Rows from block 4 of a small self-supervised image encoder, named by matrix and row number. Rows with one number within an expert belong to one neuron, the router's apart. Each number is 128 + 24 x the weight over its row's rms, rounded and kept within 0 to 255. All counts start at 0. Numbers have three digits each.
Before each expert's rows are labels from the 100 images, of 14848, where the router gives the expert most weight on average: "top examples" is what is common among them. Only what is clearly more common there than usual is listed. The data: microscope photos of single blood and bone marrow cells.
# router: router (model.blocks.4.mlp.router.weight, 16x256, trained with AdamW), inputs 172-255
# gate: expert gate (model.blocks.4.mlp.gate, 16x64x256), inputs 172-255
# up: expert up (model.blocks.4.mlp.up, 16x64x256), inputs 172-255
# down: expert down (model.blocks.4.mlp.down, 16x256x64, transposed), outputs 172-255

# expert 11
top examples: cell type: lymphocyte
router.11:090129144122162111150136109105128132107172142125134154140147120143115101142107109099099123127172163110137126135151111123148120144157155104135120103165135136122120128125138132137135112116098117118120135124151102126141132125093147131153130101126116118132
gate.0:125124190129132111106147140108104102130140081086091079145114085122155169132116074117089107142116087110141133144164122127120145114170115141149168140117111155143144151100110150134113117150150111142129119069135126148140089133150159112147110136115159137134
up.0:147094076111106127157103103097103134126122159195114137138116171131112098128103127094132159119150154109146145122166192092139130111094129102164130138141139097109140085146173132171164138111123117096130114103110138125120136106140098166110069086119149139134
down.0:150094119177171092116132130146096090106136117129158142089115130146120117134144146135153160130131126105135087174159129099110159156143104137080109093157142111127113136160157129177119103135085115132127126099147135119117126125122140120076157111157094133140
gate.1:145086118134144148102101138110079137099127122157174142160129149106149123129129129088171125099118153123124150134081135099174107123101122134116168083118136125087149144119116103098144097096110087139110131158088122101142154077137127145178147124074126125137
up.1:128169094159131126159114104100175126116132125136118102100129143150135167106122115132100109140106147130116119121137123155074133160141158112102067157146141127084160141124157161144153089127139150121122112145132084146127126130152115150116123165124138136147
down.1:136116160118095112171123100112157126125124157153111143117107112137120116120090119153113155105149123113112135148087120158043123113116126110141161108129159128116169084125130127130131128148140101124131148125109114141170118125142163126102118114107175084152
gate.2:137129112099133109158090162129092149127161139132109130162149119128104112166150117134095114123159117136127116105162110122156080139133143107117152107131143135149104109123136109150083118148140146105121158106104170130111096118098096111130183128145121141115
up.2:142125097111135104160093162136087145122158145132119130156145126130103112171153104144104119113164127137142120099151107128159094146135152123122141118124137136141105111125140119132086120148131150106113171093110150129105094113094084114129178137141124149133
down.2:124132167124162117112154129170155104127130135158145170136118136137126137131128124147198131123087159089083089175092119103149129120132133138182116100136087162084124124108098129097152105169101141121173107082107149108129112137069186103129119098146141147086
gate.3:093132151145124134117134129114118123155129124090120144147080147136129123141122141139111121161122123100133127122114187140051131126127131152124108120132115130140149109123126127128133136154085100123121099071147111146126118126103134135118140149092165135132
up.3:169131095111137116132125125138121135088130133156130107104196105121129139114131106125141133086138132152119119126145072126207128131129123105126147128124149117115102150132137127117127116110160154134134153188112130114136141129148116124132127116158093118127
down.3:132136125116142148148137145147129114161127111108128134131132103121115075146112123108135128134148082113149121162117068119082109142125136112114112115138102127128157117108106132077103155165119119119143113103144095093131198144255117112137111135143121118158
gate.4:125089123130109130149121110154130105135138192160086099181098132150148130097172108140145109124144152155117120108102150123173106158144125144113109125116121112126127072153151144163174149133147144129139081081075119078125110114180103179106137113131139113143
up.4:133168176117152114110126171109153117116113074166132122093132129126116115125137168144171148126109111140110124146115087162163171147104141165132117103127123131134131155124111168150121150108178135160127126082121107118161083164144149132145149123116148126117
down.4:099149117107167079131167092143072116103139133157102138092126084157130147137118124136090121096131189146140120131103113140167143155194113140159160142141123140123141134115128146234144123092121148130113125072113109088121119105133124119080122137130113145153
gate.5:111116138124119073078140143133075111136113144093098128151139160099101138132143133141125189106134121119126124136124122119126148132142128141152128147132123117114185144108151138165160125115109129148135090067136145132146139123120118113108127123093202139147
up.5:125104151136124163151144124118155124133112086134168108115123091126156110115117136089131139163128139159128120114089083128173118125150130115141103094129133131110115109139097093072112114152161140108154141162090123126114094161107126139126128132138134138112
down.5:134177107119141080091132106137112105131116132089102123102140107159114117140162133178128128133147115107155129117118105150144131151125109139125154149137117129140128135155118103109167122162128166133144140128099148117127116118158106155103091092126125132134
gate.6:136155117144136149130160122111122134137126162122162109138181132137081096119127119120122121119137129129129150118089169132131107112113136141133109102119133166139113154107119128130131139127016100125130134108094150141141108109089144115139149140124104157121
up.6:143152110142137143129157123118104137129121166120165106139188124138080093120127118123126127105136138121130147120092173128130114113118130141132106100120138164131116161102120125127131129125030096122118133101098144139146112116091136118138139141122092158115
down.6:150109125144134116114132103123115144069168123169107139127127115126164117143106118140121119158123159148124108129163133109153148125132155130124119089184138117087144164162138162127128110162173125140149155095113112136141111109101152124126143122083158119131
gate.7:129144156138141123146161105135196136170138172116106127140114118139168145138131133131111088142144107082126116112105115103099126137129139097097053136122094106130108118184138152144098140170130153131150129161132060121130110102163132159123169127151139115156
up.7:194113167109108123111143107163145142152156128132171122154140126071156119139152138143094126126181123093155117123068088185105112116136102149130160110098115105114094135145123121166166104102188142124146147115110102113130122136132119113140138146133094146109
down.7:158144183133119127116190106145134156126144107139133133111127109108148127151151145112091155089146115113114115140127122127148142151136175092121157113143132144123137116147121134113111105148114132130120147143121100107106122104086121142166115134139126116156
gate.8:124155134126125124129116125130189149111118136121157120140135134103133126136118141151139048133114122123126150162121167142131139102133122130128141154104139132140094151131135125102120110108143117136148113147121131126126117130172130101129125129140201133105
up.8:102183136149131106156125124152175148113140122116152105146108137119124112126111124173137043132135137125098154146131161103115139111139129141119124120109124135094143175140137160113097099118158107113142108169130122128152109105136145104106178110143146129116
down.8:120107077079153151115104145149145154141105157103114172141134118115155155123096081112133136129077110138113124123105092109116124131154104151125129137126140124107090124134130102122175134130117139118185157099152129145118129151118151110133147109129153119154
gate.9:102174139114144110157172139124167122125112126132124106117126117122125119146114135174088135130110120113096170127238156058153165128115115132105170158141142118171113164121119125152133147103125102118112104169169102164115153129116162142173104056111142119125
up.9:145090117111122133109111121190098127131113126085132096146115126129144117120175128116158117149166102160136123123085122111145153102122104151103133105108143112095137142127117155062107101154114134123131189064129156134091104116158128115107182137128087136149
down.9:135119152152204138151096096116117151092157156144158115118134119116147133091148118101103107139136089151106136171110129196120094130134129111110134128156120120176143112114161140150117099119114155132131105135110113116154116071133116100115127118143162150102
gate.10:159140114140128111110158154172082157141179132142126118152120154146138164130135155157104085157133102126114131133158193164063087143157105088107154118137119129074109150147124101148124113127126120090130134090130160145135126136121122093116103127144174112103
up.10:109114120109138155156097102093148101116091109116139135102152102121131089122112099104150158109122154130128125129113059087208170120096150161145120145112125121160151115101141166097125135122120132151115135148131101110123133120147126165147152127108062145168
down.10:126137109123123101149138162115110178122151102076199144111149129109142125158123139121100129136173116105160136116151114190091088096118138111092103143160138114100128140113145118127117124118116082140144138147147167135121108125091106140109103095116188125119
gate.11:127098104114150109113138119157116120150132110128121160145125162103109115127095153129154078116129126122091126149087131158056159120091110109141115123108134108149100182120144170112117128104129102158135144099128119135163094112195109107106100112127093128126
up.11:088128137115143139151131138177123117133106136118142132126084129121148148126117137120108124119116115142135139131087090122123110094117129126148105149118120106163155124110112135128093148125111098123155144147142098130147118113150094125143120115118096118131
down.11:115142154156141088080143151173181118163161147166107126157128166088096135164131138119131103153144125124112091155126107113143122128099156125099143141108123139109110146128136123120099134114148102136150115103105097177142092103135114133139142102119085148139

# expert 15
top examples: cell type: plasma cell; cell type: promyelocyte
router.15:114109149150137197095138122144131114116126124127156141131091134121092111070132188142149099107153090111139147185079095106140130095156116169163156115140170116116131136104165162163151119135088085124145118116111133141131126113144132101160143146123093146116
gate.0:120122169177118102110133082113111089100147110143094109096120150111159132126116156120145122130129064088092119123156088112100111091128159114109133158134129081131100113135141110095088159140114107155103109120146162158138168131116133105092127140138128101124
up.0:113145125091136168161132185125164181159103158111145133165146109144112122146155128131089112133142188139142122144133178139129122171139116159141118102131110191093132128138119135148170111112118135120163150137102092095117096138141119152162129109130142144155
down.0:139113116150148117105121131142152129136178096082094154154121148104102151099117125166119174172121114189131130135135111113161146115120098155151142143148110125115149131135126143124126126098097112174110117154158119132100173143113087117150134162116143133157
gate.1:131149159145127147106130113145162089135147108180084156109095125108115136137132136171152114125126146139131162144111134158104139131143126125084104123131140134098120134143115114161104133156159155132144158084110140151108131133120118138122140192123146140130
up.1:137130131147122101144084127131137136136154156077098149129131146141161120126114137122145097175148143125120146114138130123167129143147117154125110124142097103091115149108117167162124132148185119107100103194099120087149094127140110133086148118089164117170
down.1:131136168143130127118155135113156135128133085134073153118129114164117116133109108144103129139125099122134140094148117147073158128142152081089129128165108132141185149109156095171110134148101142165104125123140116149141137115200120164112126130118139103057
gate.2:170119172130144134109147176110121125133176130116120125145128148141129146139149137154144106136150136130108124141175150122127111131105157151122144118076145099088103139121126120110103124132131129147079134143109122121146087114064130064150121104127144163137
up.2:130166089127108132170132083157140143135087117131114118113124099116112100130095114074108141123127113121096155121138096120158109108142103102131110142195105134146139127151155160163172121114105148124162142104169131129112134110128122170127108136101128104139
down.2:114075142157152100123123124128133113112132127165140126122113110141108124110141139145140103122110158106138111175167134132101147165107144136121169161110157146116128154165155152072117126134143126160079148148102122148097098099107111129114141122156132135127
gate.3:082129123129121133126168158112118148122151114157116110151121124157128141093120097106082097128162134113094172143165123094088167123144121113086105096094095136119148115119137062120127159130108133105141129130156135144142130116052097143108183152109124126132
up.3:155157143139119125137151142146145102124127165116135146138123117113196138149114114116144090140119133151125150143099135111140118125135154115112130145118119119181115129151134152155108097103142144104150127155101140144103151107111103121117132144107097130138
down.3:136105164113097111137119114091137118123115138084147102144135070127146148156113124086147124138100124085092112139125102131137131164156099124138148124175157109090140096117181139124137132125113126155094152147167142132112136164081124133147097122160167166132
gate.4:073130149122128099129139111122102074102108134103126151087094118114152133140132122139108082143149130071100138132144130118101172112141130175166103137146137105096124135107151090186187114151087143123112108163098105131145144103096129110123151151117118159117
up.4:154113075117117128112066151150125157163155119155111102141098128138114083112117159123133118087150138153137125174112133179122119125134075119115161155119137134168154139138118144060136137121173107124126111145122124139124119127154130129142138125126139112120
down.4:141130140139150135149170136155159115167138083151140154143147125104155113160145156109119135138139143097160160134069139206095151132129122121124123134112133081143149124106162066131142092117125102112126108107117148095125112147135112125111129118073119170075
gate.5:127141141161144102128185153145111106109154134139117142135129131152102147113102104128180115120109126110112122135100172108089165147116164137143102123129110114095135165169143160150111091139087124118124150091111108114121149099154106119099122177086106133165
up.5:107118158143143125129151147129137105106154127142112134115167128153102136105104099123162108126104124087118131116097177137128150140122159138141116131119102110124140172153126155163105088142115118114131149100099119114112162104194122102116126180086110139155
down.5:163163118106053112138075096155141137166050151100113108133114105124133108154099152126172153135121119159120133130153119116121129096120086113125174118147144123138158099115107141123133148110153158106113117171154116128172124164137100116133115101147158107100
gate.6:132119111165132107098120108160112123131158135153083159135136143155109136096160130143119086205134108134111143144120147146145128099145121116114143130120105107099099132108106170103099152125181162103089100137131159085131165137160117130077119133137106136161
up.6:161145150113112079118151169135108158141148130142128104120126135121169115167118111112103111142108140088136097128133117102116184149139150102117119142096124154125101175108132128121141157149058119157149125049111099129181110128134109138123118098133138140151
down.6:116103129143105127123132106136090140153124140131108137149097118126101121098157162097157143118174125136148080155121087126125128071095076127135112137098134069125135105154123131125152124109120133090106110147108141125115146132163141169077138127090091143126
gate.7:123142134159137098126171122134146134138145132143108136158132120129126125154128142132123109168128149129113163122127130068107107146135134093131108146108122128133109125160142158097117115161177145130120174118192117134116139120088115125160138112141115139129
up.7:143117119123134138140125147121105079144118138124131122113113148142108143102157095130169138111126122122139100130135134162117173124138132167108148107118124122146199137126104084162140143116071129128126094155105152121121165126150140124086102152126140134110
down.7:122145138133156175110140107107103133146149104144107107140109105126143140093163116130111134131114123133082083162127146077134119124126152123094115134165154113170134086123101148115132126117143132101105158131149122124139147129065150125136131127125165126176
gate.8:108110093108120145133099101095146166158112128123143101128141116146137104117136129108103204115126128150128144162118118160100101140129119122101130138112134139170160163154139151114163107201123158128065065146112159133137103147197124142090169113134120174104
up.8:106095127120127125142096124109149126182108134126162112143148140128110079115134154129137117133090155161150139143119142144121151157104125148125121143193115124114156135107138128179124133148119121137099046159142111132114111139173140154121131115130111126098
down.8:092106141112116111133163118166134152148092108145140127102118100094144155115092128111140124138102125150099176144090105162190141131112152134142140114113098128135111134172131131139145107088094102145104113135111128145161107145120094120158147123147073132161
gate.9:129136118141110140156154107126153171110138090105133104137167135091115162168142186122148094159136105124106119116127091084163141107104169135159132071120100129103147096137118155184119151116095127116061114142153159146180122123122139073126139113132104109120
up.9:109092148116091139122083119156142145109131144120154151111151138112125139152136170112180108143115119181111124101131063106139116123111091080145105089113138143141134126062104126141142170110103156141097136141144146131183140119078117135113136102131110131106
down.9:141072129166154155154150126163137117127100070133131117139128105111099142103118094055081143133129142131129123124139178127144105155133194117117151150160119171122112142188171135100147129124141125158125103123113138137098142136177077151115111133148109135127
gate.10:152109108107145172148134145136131114140156120132142137148122095135164118165144118112118095146126136136146084143111100078154120148123129119091120128119113099135107129139108099135119102097154154095139158115147161160092098123089127103162115107110123091142
up.10:125158142141095081131112090103122126138104137087099122126143135138111116119121136147110153130146111129112154118118163185132148106144113145159146145136122119138169132136152158099123134142178122151143137166120093104153141135187115149108123129129124153131
down.10:161112089155132149162104117148123144148129117139132127128111141114114182124130139138140074134124112140137124154138145100096125105138159158097100127099158134071123151139115123143131141150120125114155122074092133141173116103177135087137117118137071092128
gate.11:097140136116129130128091124152143109129127113154118128156110111149156133101136136130123096105111166106146134126107113102146095127154101121160110150126145113123091149108138151139135113122151148086095146190125139142130116146096165146109176144139095137114
up.11:097163116153142145119151124150154129142133143133153124131127104122114149110126142156127121125097135149119145106069108126158142148163121135142121154112122106140102093122115149138122114149162123123123168141175164157132153139165163137129151129141095080111
down.11:130140125125143098174151111137119116114131176107132077155138162147170137136154183127096162159123159127123132106172131163112110144118148138084137136127127140150134128132161136127094136089167152132105118145116121148069148095165123110092115122130130122144

# expert 14
top examples: smear: peripheral blood; cell type: platelet
router.14:131126118113087126124104072190137088147098118141145125150132112129177099125139099086136176083146145157110124138106085205156125136135096083147153135141119111165160094157118095122102130137169157141103103160156135125138158122117094132139158094112101109128
gate.0:140129101115130106133113137122176153159136123118118103180118103114109102115135144136128112094116130138104136122083138059148098119148117126129143156127118158116147107161151138128130144096099129131111138121117139174151156130081090114107147138124073138149
up.0:122122115109121127130099134126182150171132160133145128159103144129102126106127172133113084115131131128107115151113140074133134146131143145135164135142113151105165101159142088142136117115140113135164140130110119155149112106073122085144170131110064141145
down.0:120114121117112096114115095122083114129110129164164113159156135166131148148080102119086113146145106137165084124145139155094115131099130138135159170097154161134146160098092138097163120146131176124105168157149116086122165117077111173098146122115136090103
gate.1:099097132150121090114120113171136102128140129163139113125114128122089134099139101109145172128139135129137124125068115234114119136114143145158147151087135116134133137108122153166143118161145140136109099120119140185130133130051123157105156149123094117099
up.1:160147121112137167141122154087115151138120128089115141147148139146163121162115162151106067131118119116124133124196134019131136121137104106100110112182118133137129122136138106096110142098116111122151146136144131074115138119190142102151107113131150147160
down.1:128120129161103105125152120118142152147118126124142116079115113146105116095160188157133091124108141133157127134069135133088141161114176118168090148130091113114103146169108119155113150116116133107123128100112135141136080103096181113115101167132095125104
gate.2:158136133103114173134135118141081123121148153107106120132093138131123126107157162158147168105168154129104151114110080094121146118145120126115142126133119120181107128104123132172136141111173117072139084090078160165119127093153144146118130126119132153116
up.2:110111128142150093126115127126187142122108101151144115132160128132115126156076096096112100138081102125160105128138177159145115138124132124133127132127124144068150144147129111092116134139107121201106156162195110093136130173097092110128115123141128112125
down.2:137138128118091114137132109184153125107084087142136127113112130111126093099108121113071141113107137145121148090101112121102148163140120132144113169139121143199072133178113131102156136133168105131119195120112143104139113139144110159150108154112122136137
gate.3:152143157119122109148119151147126134114114088116126116144119137119169159121148138123145127143157147200119141133126102127116116149122125105137121161130125167082125110179146107106120124103097120139120106134122140114127183159129095093113189167138138129183
up.3:174129116131124133117144104129090152163172107131140169123140116147118121143121127109108108141123126160131154135122119097128110106115128131108110124108120125143144123162112104137131103090094092154155146107088117127123109087091136140146055099112109151111
down.3:097136151123138122118089162152161135138119097134134147151128100139108106104131102120145133097159113130134127153120101100118134177121079166148160089106144143124122084109128158124119126166111162081114134102188175133147153176149110171107106172107118107124
gate.4:130118124099139137143145125121118116121115116118133090167140112152127115142112199086104142122117134144163124084128130086114095137137125119123144149134098132116094117169133119131088121104103126126112149122143148116083140123115096152099150170141112124133
up.4:156141143111156155149126120158126133101143114128129107154137089142133107116129169093110105109137150113127144098121123087130101122150119107114156128139109125095105097156142091116088107114094141111101186085138144135086097112095099140092160134157120148139
down.4:154089125131119062200137116128154143167150127140139125167157128133124149138105068095167126150107149155083118129129120167124155143110103131129137148117162151126158133114174137135121158086093123109123057134116086118128134139162087163135144187163128145141
gate.5:133126147107106152111153150143101129123141111151137133116171162176125141136131085129115121097113135160123117118133128118179146141125158127120136130114125158119128131097124121145172097085111095145118117149135139098134118134035091068168109113120081129155
up.5:146115121152127132139107131117109099137134122161115118103175188106143158136148068146136076101100126142137156145140124169142169120150174117123160167130112152122142113145161111129150120162153107156112113128155134150151135141076091103164147107158123130170
down.5:107089096154101129122108109156114110120123133126154144109115130096150099167104133081165190136145155154084111162148126152147112101147106132068098116127095095147171134080119192113110121133156131114091156138107159103155139107143094135136132126094162121086
gate.6:138127153131131152131115149130090130107135124121152127140154105107149133148154112097101116117145146130120115152104140166063134116138150101106134147151137152151144101145121094169126108153115145128150152120136151154103092098061120102124132107149171078150
up.6:138127147137121156135125152113115130119125125117152132120149105104136130159159118095097136119141148130129106147106134183069131114136149104104129145145128145156150090128121083160124108144113140124163149139126142145114084096075120095115132092145184091147
down.6:108130129134123111133113086147153127132139147112129127115136132088143158124146110170161131157115107151150128109135157106127162104115139156136098150112103140114083103122115146153148094101135150176097124153135141130125100156091129119167161157106150124124
gate.7:142122132106131107158142138122125142133134132115130109159099097140101125121123153133119089133175143094164127107095150115061109130143132142113108159150154111123118122148145140112129105081116138143152124158129117127106198112106125128090114131122066113122
up.7:136115110135119106155091151151117135137122126101152108135094125131111122115138144125132104136155166123156162112105124114090137112145138127107130172140151132108091130142142143103115134102154138145144114142131144136130206123116118114106115121126080112109
down.7:128114156112123140164141165140148152110126147159126100158145128114113119122124107164124125126132107183177138135143120157084130113113131102164111137100143147141155126102155108133095130140108110087146138134107117141138132133145123156143074120111127114137
gate.8:162140079129139139126113122111147141096089139128123116107138126084141143131140095098108120121104135105098118135138131140094133135131127146108153138120141139153100126116138174127133136131148183124102138135163092134111125127176102141133124170126200181172
up.8:089124147116133115130136138134093127147166123121115154148090143148121127139113152142137141123146136143137154121108136128159149124120115116172126109123117120114152129150116061147124100133134087128154109110093176150129092141069141108131148098119073082083
down.8:144170126117098095136074118097138153132115147151139125144148127114141132165136114163118179075127130122103104121134141126104105166115110101111148147129111176156070100131171078102149134104133122146114114085092114148123089143170138120173145135108158158122
gate.9:177129122114127125134157145116130152147163090116125106143160148130119123140146106115128156129151161100105124110098125097144145159104139150110126114091095131089155092174110103144097129149168123145136120160133133097143166133109130090140110126147110117100
up.9:067072109135129134112078129142134133109118135131144150127122115143140126144110130110174143109101103139131150131117132178114115124152068078147114148152158142135137143065117174148124151092132147094136105121140127147136107131071119149116144136132149146143
down.9:137134139143143136131129153158123120151087133126114112135130167103130132153115130120184127112120118140105108098177139195128109116106122104105141110146138093150142136133164124146119095104096177090095089171148163149105136142161097114131137167148162113127
gate.10:163161097146165130104124110129121124107137123125126113120117165152115140144130090156135096102173139137130110122118126118139138108119141137135158084089130089160102119153084118148105138123107114088166072108130125152126173144062168146082140162104099128093
up.10:160165088139164131117140099133125115116122131132125122124122172144109143134134089158129105112155142142131095131116121097135126107106141152142167079080109087157099138166083116128114139133110121093155092097139115143137164132077145133085122157101093137090
down.10:124125147151152135143132107103138136158116109154114093172146156118105139142149152133187139132146135140123065133143085161153141110120114142135098106140134132098127104095112151154099093102141137148110176150159115092127162096143135136120156156152194138117
gate.11:189089136121162101118154158140158127135150108163116122147102129114146129150146120099121201111158145119084143134122120125131121111107129082121133166143142101130108131111135120167131103153135105123141117100089095164140093146127096122094149117122159144136
up.11:053160133126118149142101118105086104120120149125140159112155141145134118093109132158135074147089124152159145109139131133086104125136115160117124088124147132148139126128128134116124148096120128112111140182143166131118184130091144139161103164134095126112
down.11:136141134169110113096143140133072117170147135125136125116063130129101126130130112160120140116106114117120123128120188133103132156157119095139125134092134155159122123147100151124135137148103097108133108093146136096125128122119185134142081125106180150174

# expert 3
top examples: cell type: lymphocyte
router.3:108085102125141118138144094139116145090108117086166142138112144123073153094104114178135119119154144124134136119151173148146186117153135132145139125184143176112109136115140147139156154130092109161160120119101114144117095142125138130137117151117115137165
gate.0:134111099112154129136129131112137129136132151133124127122143150134024124127088110120143118160155135185127124156118107151180131151091152157128160128095115100133137091141122165137132184167126155139126126093143152095139104149116156132154132117110145113133
up.0:128129093128135125137145138085153091099139134122113127120108145163057133088111123108126133137155147127142162133130179147175143140111144156128165172127119102121177134201117124132114125111132135140122144159127133131083129125130151118113150187111118130119
down.0:150110140142131087163104110162148135116113146147104101165144152084155111127152089090130106116152139094127096142141169091104143137110130098144148155146118157111100133125158137125113112109150168122149100138133080121122146100122115148144100131162139138114
gate.1:125126115154115143130137120138122129138126183140119126165113114126114103073165160107135107145125098131112117098113147121114149115127133108142181147128103115129119084145119138111146116169131149153095098167127161092101126145088133163149097145114144151153
up.1:139124149140132095128132138147134097143104180120115131123132108110100074083132162143117123159134137123138117106131171105140117107098132151151148119124112111136123107124110138149144122132128150142113100174125160097095133161100128155149120175096129139131
down.1:131100132113091172160119138085101176164138106154133140149158125154136133178123116133148147128135085108087125164126110099120105093147145151107122112130135122151186127159100091113108147160123127126123108083122144119138131119167134113128131109123125150100
gate.2:115133084111142171125110115079150100122135133129123100157167100145081153154109125111119149140116109159136121122137124159126085183137134139135126117149107150114142092150096131130129111123097181147142086100143133111072089149117160139118121158166103130153
up.2:114145073126130163139098123073118088141123114122127108142136111146094164136110128118131153133128108158128136137136115125140085178116125140147117113150114159113148134125102131149139107120101180126141093120135141126074095172144167151099120187162095132142
down.2:140137161145142120122169124185167092178136122110133102104057142118127098158137160144110126113150115104134095171096111151120137104110148125115099158080143098152099167153122140116097133130160098132145105117104107128148171143087149133153115184138115160123
gate.3:084108142168115176078127116157137140090136121119130126144099124116128140175121155116123064098129146137081134115143094116134147119135089121171092165104147079085161129106132153117117116136105119130100144106135166164166115104148109162109188126138104135111
up.3:083093122167137160092108103142158139094127099102119132136118126099131113155151142102152044100158164115100129130164083117150096094125100141172095164084141093107144127094131168133137119123094130097099141090125158153162089099111117138106180125136111139099
down.3:161147159095080126107129151100141132158135127094165142138148140131159113129120130165160127101090109061174127110096144146127183100093145130132120117137105126172089067144093128133124163096131154138174122155097102117132160159164132122132099151155133116083
gate.4:151123131126142142103144130131150114142112108155072136165133095117151149133112097106107078135124118105107090142130134151138146149159136112114131154147091129129102123127112110170138151079138117148114145102109127124153166084155115152137118161104201127133
up.4:150150125151152149123125168098121142142096099132103175140112132085123168120114121115098119157159121122107160131109156094088100144156135149113143120130131134134140149157135129139152112142074099140148128147133140176115130122098140160139108186133152141135
down.4:124099141125105165183145085104121092091128212109135128141125134120145109123162138163102114161158082086156133115122127121109117147129178168145143100141133133115150078145111137102124142185150137121158100138134106067108125116129114127150122129108107139123
gate.5:082172107123152119105105138099078090121090114124075119131115094134126120137125162171161086132104138136095118124135144147108140121109132143159110142103157113137178121109123127154132103102109095121144117203153130119126147114148140122137106147119146134142
up.5:106086131152121118109100135153147112163135102141145100093125166148128084161110115132104202143138127129169135138099113089178158128140137168137149117102112110092203152133126126104129126115137102156128110128110098133187085104101116140169117104101104123140
down.5:155116101158123110134124158177114116140108112147103106112105138140100122152108124171089163155141097155175112173138125081112110126147104175115128157112144144151151123124092180097070118125138098134081142093125068158154085122134103133151124153152132151148
gate.6:117104146109149086123160128150102061123113112120155125143120111086084102107154127138177131133163114128136128134126115098143122110129130113139118092131115097122147185093119130109149135134103144131138115131151132120092059129125148125136114128115117124116
up.6:136156119126078169146109104086164204168113092126103148113131130136152131160113154110072130114098136138081128115122131157126083137123091135151137156138125145139099058158140114142126138119151139146123121151139113106146187131111106127114148143152124149112
down.6:122158097122190132123142141109135129134086125141087155116106110127106137165139139118134147115115090124117123109091143140098133125144133117124143109124130112137144096124073148137124124199105130136162070131136118148125097145175134153120112162153106116165
gate.7:117101144126134124134047143169140138146143135150112137149156140127088124101119149156144052127138137107122126130150134141104151128115100179164129112118130127106092131128131142158138144142141138116121131095077113082150091150160148142125122125138154132094
up.7:134147125123127118153216139132103117129108135112147102090134119132164095139125141079117149141133117135134142121102102056128086114137145054126125128125142148166105128103134096126113126106114142124117187110163131148127135123106125100144123121085121103161
down.7:151142136159118110163115131086116104125131128148144116141101123146105132129146127147127100117109153102130091125142147186129145137114153141113123116142106124104159137163156152100131120116150155167074102112123157147132074134053146099102135153147130124103
gate.8:107140128149118157124098146118101147142106089121090146129163109117130152128108137141136075138131115101110152126097118130129126111142098109159150135131148155102138126136130113149144126089127141099137142130095142162133136162087131154137089150136120140102
up.8:124130128155138153132147138148146132169137120179155134135097129130122110111128131125129089097119135146125124138072108095172128101132101127140135101132133132129122127122133123124099129130150110111139138173105107149126123156153142130139114115129144144127
down.8:122164113124127162169135130118105126158137090099169170133137181117148133127121120143129158139124110133126143158061118210111103140114101132153133130132136138144124121093115104135175120090111100134119136150131147151151153143162138125173126109117152123107
gate.9:081105145158117146122146145113130145167144078147126151134117112158104139120126159137100096129127152148125141132096166179055130139131105121092062109139159167104146144099133111164120123123070123118124130091135134136088094135123137125119107154115187138101
up.9:149112108115136147129106157151145078131140146149117114134158119119129124120154178145175142117141096112123141102143125115070093118136129127138148093112108097145103104150100141086123148164124091111163105153143177128129119140163147091146134145115087100118
down.9:117121159119151121134133133112137117159090057099132135141081130136131122153129162130088098110141110134142171088112152154097125122130093124105124134105119121137199146106128107133154153146136137170146129150152169117161137159142124114139098128131131117089
gate.10:071117124146133147133135155092145163156118105119149104104157154121101114149109107116125130161121161098123135122122158128156157130124139169130110165129118164103169150085125107146128118119082122128117119128166109154098101097133144165125129156127119133121
up.10:061101130145124154129119153112134158139118090135147121100149152117108111135103106123135099143111145088118138115138149133149172125132137159156130150119126152099185124085136103122119093122111122132101140125168109149094096084091136167120120153107132138138
down.10:128185123124110106122116105139124180123103122124091171136150123128150109115128118154146151133120126145117119143147154099080123121144181140094138132175164134133048150125089174141128121089159122116162080151090162097147124138033148106106118166148146154121
gate.11:097079148149137136140163149122159127115129137110127116127151123143064146143144134142130083133164126155144125113118125114083135126125158138086135138099140169054114106117126121120111121131099114147121134079137105134127079130099148107137108164138187150100
up.11:165164118106112155118099105119116140147132151154125120129105135114184111140134126107123145115081131136107130141105129106142105112135095117160113141137117105178177147141112130146132154121148164121149145165137169137146163125184098134121151088125075110137
down.11:122112124101139136105166127127127110160102158097115094141140098110112126152134130117120114128152134130117132143125092175097142156116111136078119137117111144103133067102142097154105151133117128103139096179118099117097111122183100102136125117116217128108